config.yaml
arch: "resnet_bottleneck"
model: "multi-label image tagger"
image_size: 32
weight_standardization: true
depths: [4, 4, 4]
kernel_size: 3
stem: "single"
widths: [192, 384, 768]
muon_scale: "match_rms_adamw"
learning_rate: 0.0015
epochs: 25.4
warmup_steps: 720
weight_decay: 0.1
adamw_weight_decay_other_params: 0
Rows from block 8 of a small multi-label image tagger, named by matrix and row number. Rows with one number belong to one channel. Each number is 128 + 32 x the weight over its row's rms, rounded and kept within 0 to 255. All counts start at 0. Numbers have three digits each.
Before each channel's rows are labels from the 100 images, of 14848, where the channel reaches its highest value: "strongest on" is what is common among them; "patch colour" is the nearest of a few named colours to the mean colour under the peak. Only what is clearly more common there than usual is listed. The data: Sentinel-2 satellite tiles (TerraMesh).
# convs1: 3x3 conv, stride 2 (model.blocks.8.convs.1.weight, 192x192x3x3, standardized in use, each kernel summed), inputs 48-95
# convs2: expand pointwise conv (model.blocks.8.convs.2.weight, 768x192x1x1, standardized in use, transposed), outputs 52-103

strongest on: built area; crops; main land cover: crops
patch colour: grey
convs1.97:137073121129148166111139143148156174101191147124174143184149131149094104104130155144169118115176075100113102123138150117213076150150121110134111
convs2.97:060129134140166119169116107117103141132088060131136097122111136140104134019156172129171127102128132123145067116123163129155107128169185146149139095147114108

strongest on: clouds; main land cover: trees
patch colour: grey
convs1.124:124098163144158132043099113108091111160043150128113142140115077143172100105090149124132157168111121133101137117101096173132171158122141154089173
convs2.124:148106156138137092105095154110116124096155075143100144120116087185152139094136117080134104128068089137139091151207078158128136135135093113142160102055112113

strongest on: bare ground; main land cover: bare ground
patch colour: pink
convs1.119:105114113121170116057112057125167146143209132144090120142127113079148122126174058125180115124113134122182093124152112127170102132105194150141165
convs2.119:095184161141119084195162098093070081198105121096111153100126107155157116148087141134111185132140140126124118099177107125129138136129132154109110196105149165

strongest on: snow or ice; main land cover: snow or ice
patch colour: pink; white
convs1.101:151141067132113145089128149126120071134127126110115104121154091125099074140030123079132158146125124091130131107148123139188108113101073112163163
convs2.101:093081084093076147034078112133163131121162100092193085163127137081181145113165094166130123120159157105152151123154080144083173150121100083126132125084059140

strongest on: snow or ice; main land cover: snow or ice
patch colour: grey
convs1.159:144116122107115113099061094125104097127072094160143116154103219121137113043136066148132134139110136088170099103134109100175079116137068144078119
convs2.159:111089135103056148095168138149074154093154105172107134104180155141168136102134115117138147110098156119165135149166138063109066115151066110138128086136114130

strongest on: bare ground
patch colour: grey
convs1.176:117155137087046080172117095099157104114154131110108184165166101132191063085090137095093151138163101160084135169139140156091119118107100090070103
convs2.176:089134123152182171148116109171147183111066204087128133109172077155084118082133084155092076105108132097101131115136138097144090115113133073189092126139126124

strongest on: snow or ice; main land cover: snow or ice
patch colour: grey
convs1.185:112056077148166120131078138070103125142095109106064177120144112101205133102131086095081100137126121103069155109132133118151084150138077125083145
convs2.185:112145124101104195081100130149116169137120086120201152129169106116132158128156114141097188142113131099186106142165203141125199137104095100145094151124124162

strongest on: clouds
patch colour: grey
convs1.130:143103096099116161181106105146143116186075123091083115116142135082166132076159094104136126093102141168116144138120079057126147124116196132161145
convs2.130:159141098160129116127119211123106072129138129107133085112080137150127129143094169127144144150120120117111115149166139095087119139114131109149078072142113150

strongest on: water; main land cover: water
patch colour: grey
convs1.40:149142092124120100133096113079097069122084119138060133146135131086160147098130089083135118132150114069086146146089142086083156133128129127166131
convs2.40:169116119140100122111114162132115152121122100101088155130149071096140110161106154088137154129122154144135155131161103126127137160128057142119109140127142166

strongest on: bare ground
patch colour: pink
convs1.105:164137147113160197110209102091124088140119178160106148173136088119136205102106107104164149157126114165100138132126127166118127153056155097064154
convs2.105:160087101164206138130153136108178180098091181157097120103103123138157113171162168105131149117086150177140195206138146105160081154153130156116162036146103075

strongest on: snow or ice; clouds
patch colour: grey
convs1.91:201175124132150178137128072104144112149021130053122106089110152129141090093132138143126140105159092123153116172151098112115163098115128163150165
convs2.91:104096116150113162174168091142135153137111135096101155102159162129133090089104165092181103114097119118100113126165154091147177091131171118085072170114141147

strongest on: clouds; main land cover: trees
patch colour: black
convs1.38:127155087093123066105173139135066090156028148092154129097154110115175099092146125127125165132147168154113158095105149088167108151099142108106096
convs2.38:106140145121129100085170140113122046156146086106145155114126086127160153161069164141134103164165160105122158124106160117168151143083192126141154114128120141

strongest on: water; main land cover: water
patch colour: black
convs1.81:155155101100084097141084149127116140106075089164076142147071166193096129172143082147159160178142046105145124110148158151135175152157082135174182
convs2.81:116088092103168134101127150132149120073100121133164145112095200107148125163099131133082086211135155145094130126114129082102166103130151184104092137140099152

strongest on: clouds
patch colour: grey
convs1.167:188138112109122192151120082137164117154097148128146129078129190087128117081101117128145145153085173135164127065152107104146205150138103132075150
convs2.167:114180116111166133119151105140110132120164173233119101090142135095094158149165110128126081159123158105119104110203153172067110119118071096097204158124128128

strongest on: clouds; main land cover: trees
patch colour: grey
convs1.115:140105153114097034142147128090106029138025139057133128075101115114154123120124115139114135169125152141175171149098126157146130106140124156063133
convs2.115:121179117150109169127148113118120138111146139119106119087162121131145114145118109122128116102103136103090116100177173132153121117190128116132123102171143160

strongest on: snow or ice
patch colour: grey
convs1.57:135189155128120119083164151130118043160061170096104151115130134156122130068104113097126099132139147114120073175120121118054165102118161100119124
convs2.57:135112115107059141153089072135141161140105149104150130056141182107150168147099105129107119081159111125098113137143123159157028086139133114137136119186137105

strongest on: bare ground
patch colour: grey
convs1.183:120156099130115162159141156150127072112157163156105137074174136116143164164109127147137128128173169160144176102164074151105126093136180133136095
convs2.183:173123176112143119117121130169115065126168126128083147086089137145104160154155135106105145131148149148119096143187178193168156047102130104066136120132078128

strongest on: snow or ice; main land cover: snow or ice
patch colour: white
convs1.3:184095102107160160132154102120154167070000150119099128139119157153125200109098138073125120178139083133154136067178111166099190086146043146196177
convs2.3:124174168155193081123157110194102064087115195158169097046127108192115135137126146143117093137132137152075131021146122165162144142121193159095154123145198106

strongest on: water; main land cover: water; clouds
patch colour: black
convs1.52:168142158166133100157121104114158080095064097152097116076125144096112068074133179137166130120097091177072135129118201116134130135085089177070165
convs2.52:096104113142096099136157091121115131143107085056136140146109105131111092134096124075114099066094155208138099125134104129180128112191112073076136070087111092