python train.py --model="multi-label image tagger" --hidden_act="silu" --weight_standardization=true --depths=[4, 4, 4] --dropout=0.1 --num_labels=9 --init="lecun_normal" --residual_init="zero_last" --optimizer="normuon" --learning_rate=0.0015 --lr_schedule="cosine" --final_lr_fraction=0.01 --warmup_steps=720 --weight_decay=0.1 --adamw_weight_decay_other_params=0
Rows from block 7 of a small multi-label image tagger, named by matrix and row number. Rows with one number belong to one channel. Each number is 128 + 24 x the weight over its row's rms, rounded and kept within 0 to 255. All counts start at 0. Numbers have three digits each.
After each channel's rows are labels from the 100 images, of 14848, where the channel reaches its highest value: "peak on" is the class under the peak. Only what is clearly more common there than usual is listed. The data: Sentinel-2 satellite tiles (TerraMesh).
# convs1: 3x3 conv (model.blocks.7.convs.1.weight, 96x96x3x3, standardized in use, each kernel summed), inputs 0-95
# convs2: expand pointwise conv (model.blocks.7.convs.2.weight, 384x96x1x1, standardized in use, transposed), outputs 0-76

convs1.92:186121127146145119129141128140160104145108132133092123110125096151156146097109149097141130121125125106187140168123116136122151147144150179156146121125171152119119116130086130111076132123115113138132103101130117146160138042105128126117118097152147119139083141079164148125136133130142086146
convs2.92:109154119134106103147106142189120147128092123101161131143145127126178141142103125146144100132130122100140139125122132149127148158131133146142120131118113141160114159159155124109125127142129134127131122128126126133125137112141117132
peak on: water

convs1.9:105099124168143101137102115123131097124129102152117125136125143097137091110126114127089144146132133140117169162148144157124093130125164087098124189074103100128147132164167146101085127132157099138161100108112119122126152106112156125113133135143138170151146138152102129137154118101184146179
convs2.9:092126119130100138116103135128103127133142121117129156120108136154118105130144131128132096125107137099136149154130142167125074154125152145134129174147114152130160170164146139136135138101146152089155108098091120150127081152128131173
peak on: water

convs1.35:168126160137143104082125152145103133116145152123134105153155145141131136111086115126113116136135100112131128181108120112130171119140107120144117158109141118138130123146134148115142110149137134174144161135143098130096115255125104105120118124134103123125086138153117114098132107125130098100
convs2.35:128112146138154169145148134127101112143100150125069105155127153119075136118147105135138157152150094142129140130186124124130126112146126158112116146116129153161112099147093129128120174169150103117148159123115148133113105124125160177
peak on: water

convs1.63:114140127114126139136158080132133126042099131154176100142128137103101114102139095119157142159142157133142118086129161116129121133098151121155133137111138080125148160134074160113110117139137138132145138143146130140108149136116141143099095184117094139136164112132078138138094101160125165124
convs2.63:096102161166144159121133150138117148145126101130171128100105108145130133126123145136083105134101166128130127144112120120115132129202113171112108147113081110140123146151114114143145150103106099057105158107084100165113094152139125139
peak on: water

convs1.47:137139102148114113129126139148117115128157119149152146134167090117123131147134166120096095126141119140108156089136135151128143107149078131160085117092109102140130144120078113114145160124158119129155121150173181104132117234129129102155118108121100108126091124121146123108113122126120162124
convs2.47:143144112125125120107161131128113171132089122134141102122119131103094127159132125132149126148117126115150116131117111110122161123169117158117104106110126157138134144157121134109128127131125107139099084142094099149184111119121121128
peak on: snow or ice

convs1.67:111136100150157139116115115142113149115099156128115105110140160118118142130112115145119126192127138112168154125163157120158132166135127101092085124097142111174125143139166180137048129095120116097146146086117111139117161164111123108109155134132161120112099148081118108136146137120106117144
convs2.67:152131103122118084083095108128133143134118150139132147130100162145149116174132135107155113142169141111143127127143096071134083148121142138169120111116143106118117100091140116103106125154142137125124173138128116134102124142107145120
peak on: snow or ice

convs1.88:124135157137111106151136155148133118140156107112100130157130156095163159101140107080110078146143094137097169130095144109116113098073145138097091156178134133116117109138149133177128136133209115123159157132159134145095120108161135145133126120129128104111111101116136115152113127119128112168
convs2.88:174110150106100186103088102125114115120094106144128077130145117098110145152125130104112152097120135117132108172159096154153104131117115096102103128133144105111104116075115181141108134166135116145154143163148156075152168113118155135
peak on: built area

convs1.33:127128146103103159135103105113099110098130121104168124114112114124091102134124137106117121135126124183122145135100076132126144105173106160206114138068118131145119116125125121128124073142123138169146097122123150163100147215145138140129146123151150107126111141138125146120142102144143127130
convs2.33:108099131094177058090118105097095091116108145120084100112123128092116133131089141162113141157134137133103130110087113144124152134123122093150143126109129141112088163118175130121162141155156161161119099129110120116162148147120139104
peak on: water

convs1.95:108142167146119174126160150145135131152148150126117142130119113120136173157146106083162114144108100085143100097130148153132134125132124175133106102133122143136089139156083144092113090088118155150130091102144105120125116134100113146123127143077094135153084130197125100120156159142147128132
convs2.95:147140167107111115110141119146136138180111122119106156157134115066105119121106170139102151125123134139134136154159110110157135159103100111104129075139149114120145159132134084139102145133146160120088146122132126105116142138103137143
peak on: water

convs1.26:120113087132116148143105130103112103148117105137109124117157147107156129123094100144106163159100136117160113110131106142139150139107143131076163092111119088140122162120148135161123134142140138139119143141106148119152165017151130138098139124110168121168108140111150156153130152098157130137
convs2.26:111083140105136105161098112158143126134093135151108143139153121122143142099150119138097158142142127114141173089150087164172087115137135122085105133100161142110131124134142123106102122112120098121150136098080124176149084135104139103
peak on: water

convs1.3:118134160129163119132166159137157136128153105165101124154156127135140159085132141103125126120096165130088092101132129110086098085097116108100114156156142116136098159151063126160121075094158160129122126145115103126121141133124137171145136139074134116161128109135124157138110148139153143100
convs2.3:162157083081110109151138137163119091136120077143117151142145127155141133128111090174102132065120099124096106151063122140100153123070150148131116118116142141151118210151123154159082118141067113141142094159111146124140146100123167127
peak on: snow or ice

convs1.21:146093142140111102153127106112093137144126111092146137137105151109122123121110135154158184105126125157111119111146131159152146122126185089098116123080131119105092114150094120066136125121104108121144179142162143119163125169141135116107126121119148137155097145122079128101133142142189111164
convs2.21:120165126099131138127106145088137154173151144091114128117092147120136153115123169136153143131128126200181113119135164125144152157131140110138140186113124145146171157178096104110147132115138132128110166119133102141148141147113130130
peak on: water

convs1.55:128128136095091100138136103118106119097127111126130107116164131128117149155182099098130112138132104147130173130084149110147138126152134135115165140141109120145116135123220175193189120086106143120134132124129118164133113110105131080139103090130117125135115128103117117125147093128136121146
convs2.55:176087107153139161105122124120143109152091108132145146123169131109169150111139120094131135105112147159142103109158130120135142114167118144134105130122117129115089138135107109134111144096126125159164103127150164091131133129134125100
peak on: built area