config = dict(
    init='lecun_normal',
    muon_scale='match_rms_adamw',
    warmup_steps=720,
)
Rows from block 8 of a small multi-label image tagger, named by matrix and row number. Rows with one number belong to one channel. Each number is 500 + 40 x the weight over its row's rms, rounded and kept within 0 to 999. All counts start at 0. Numbers have three digits each.
Before each channel's rows are labels from the 100 images, of 14848, where the channel reaches its highest value: "strongest on" is what is common among them; "colour at peak" is the nearest of a few named colours to the mean colour under the peak. Only what is clearly more common there than usual is listed. The data: Sentinel-2 satellite tiles (TerraMesh). In brackets: how many of the 100.
# convs1: 3x3 conv, stride 2 (model.blocks.8.convs.1.weight, 192x192x3x3, standardized in use, each kernel summed), inputs 144-191
# convs2: expand pointwise conv (model.blocks.8.convs.2.weight, 768x192x1x1, standardized in use, transposed), outputs 156-207

strongest on: bare ground (54)
colour at peak: grey (56)
convs1.176:380507424488524510440515510523448538474478463522486507450519457488490438490506554538493519516549497479529416510512505550498512518479540495436522
convs2.176:380517501512477533481537509458447463499554508522497533485496524533415502487502443598506536482548528525524463553530517470494431483531459517479523517596536461

strongest on: bare ground (51)
colour at peak: grey (58)
convs1.183:562505535567547439549518497516532428475441448519438484456493478497484462513493552496519404441468489417529451543447457522493588478422524509486485
convs2.183:502488501500575504467585483549603529463500547487444492549494531511508510433441521557510481511480539527475479424603471490426472493436442531612550394591503504

strongest on: clouds (42)
colour at peak: grey (62)
convs1.130:510558496503430526500520517492465484515513518516484493474513514431462422467495503474453461541522436485499461461492423569472515454436459576454435
convs2.130:453528492536540452467452441379507575521499539415521472494434588458468480480480464542504552533451482438555472497504502513470511531518532509503432483453549541

strongest on: snow or ice (53)
colour at peak: grey (57)
convs1.57:542533499420510578528472565531487538499499440440526501514529460583494447475502514491478543514563524573534546498495452518480461586484502514488556
convs2.57:435488469471540513438511366485518579499499486502577532529481608484516466553490400572487518429552496515552498416474471487530541528513572463497453515540525490

strongest on: clouds (81); main land cover: trees (46)
colour at peak: grey (63)
convs1.124:479554509583528551515504431508545513594494536531550423477572390526468479555560494583481430535550442502499445447534533547533508498517490452557458
convs2.124:512492458544526422525510517479494568476601447513509496520538487491510501485485449446517516508590561457494458533469508478470545546512471500553532472440602470

strongest on: bare ground (53)
colour at peak: pink (49)
convs1.105:443464466601534505511475545446477495457474526476472415516465448531460447468544524566527478525537464545550461504509493542478544483495538467463486
convs2.105:532474506542438489538428578597559462495429504475400572502479488449510529488487479498502485557489501541509520480525584467468500493550462532508512478550567510

strongest on: clouds (98); main land cover: trees (55)
colour at peak: grey (55)
convs1.115:621543491564461499505517523528536468517494457612539490498525514542455491508578513522530356551514474553567484499510461539518457510494489480621466
convs2.115:584480593494498548520488562516486549528529465558497464512531480447557497549482539416491505525507506480519483453465475548512584553508496558481508480465482510

strongest on: snow or ice (51); clouds (40)
colour at peak: grey (55)
convs1.91:488511404509501428467543501422461524468507491434516503506484472504439504529526438484489531520497568473476506510549523450580484470514555491462524
convs2.91:561478549526500523495547484545448483541596469528503502453485511515502489519535516470513508547480537519499508510495443481511429507470528518472484588440464561

strongest on: water (75); main land cover: water (62)
colour at peak: black (42)
convs1.81:518535534504499503546540505574482519504535508605470517451525492497553462495583461432434533391525621521476469521511388492455476473526509524496499
convs2.81:375491517481535531478529529446410531525462476518506544507484562409458475543554497462492559493471460511475526448448527483490542488529512524497490594484599561

strongest on: clouds (43)
colour at peak: grey (66)
convs1.167:531574583456387428468463524514539439462483474545470531484506471527454514521547516467453395492420546507474484505512555450506495510581499486554517
convs2.167:482475551493515476521539496499569524468491449456504537527529530503449463489508498510522551470521504487527518512549522475513454505576499480424531543512539491

strongest on: snow or ice (69); main land cover: snow or ice (48)
colour at peak: grey (55)
convs1.185:481561513608549442444509576489481579469447492472507513545545533503489485575513585558520499577522536571514523494458458529506541517509531438473492
convs2.185:562464511477519510499566482589481397465492578549552430507423473566561547477458481514404516509439478580522472503479483540532528486522431454490528538500501498

strongest on: snow or ice (86); main land cover: snow or ice (68)
colour at peak: grey (55)
convs1.159:472530590528468449453553543475501481453434478472492559470489530490519465523506500486450418499478525538453463446470479451536500476499452481500504
convs2.159:446464433419524519562477482478526482517485482463550533568615577430537461464499553548526481510499533447472459462523517480518478525510522551513505528474539544

strongest on: snow or ice (43); main land cover: snow or ice (36)
colour at peak: pink (44); white (25)
convs1.101:523493475530449462538585408552514496520457513578535461474516471522494511532482482462461524447543606539502463484528384520534454525530578494467487
convs2.101:473484546521498500563471588509509510509479560531508441516480543501444501434524472513433433553517482510510439459540557478540583557488541540494489436515509518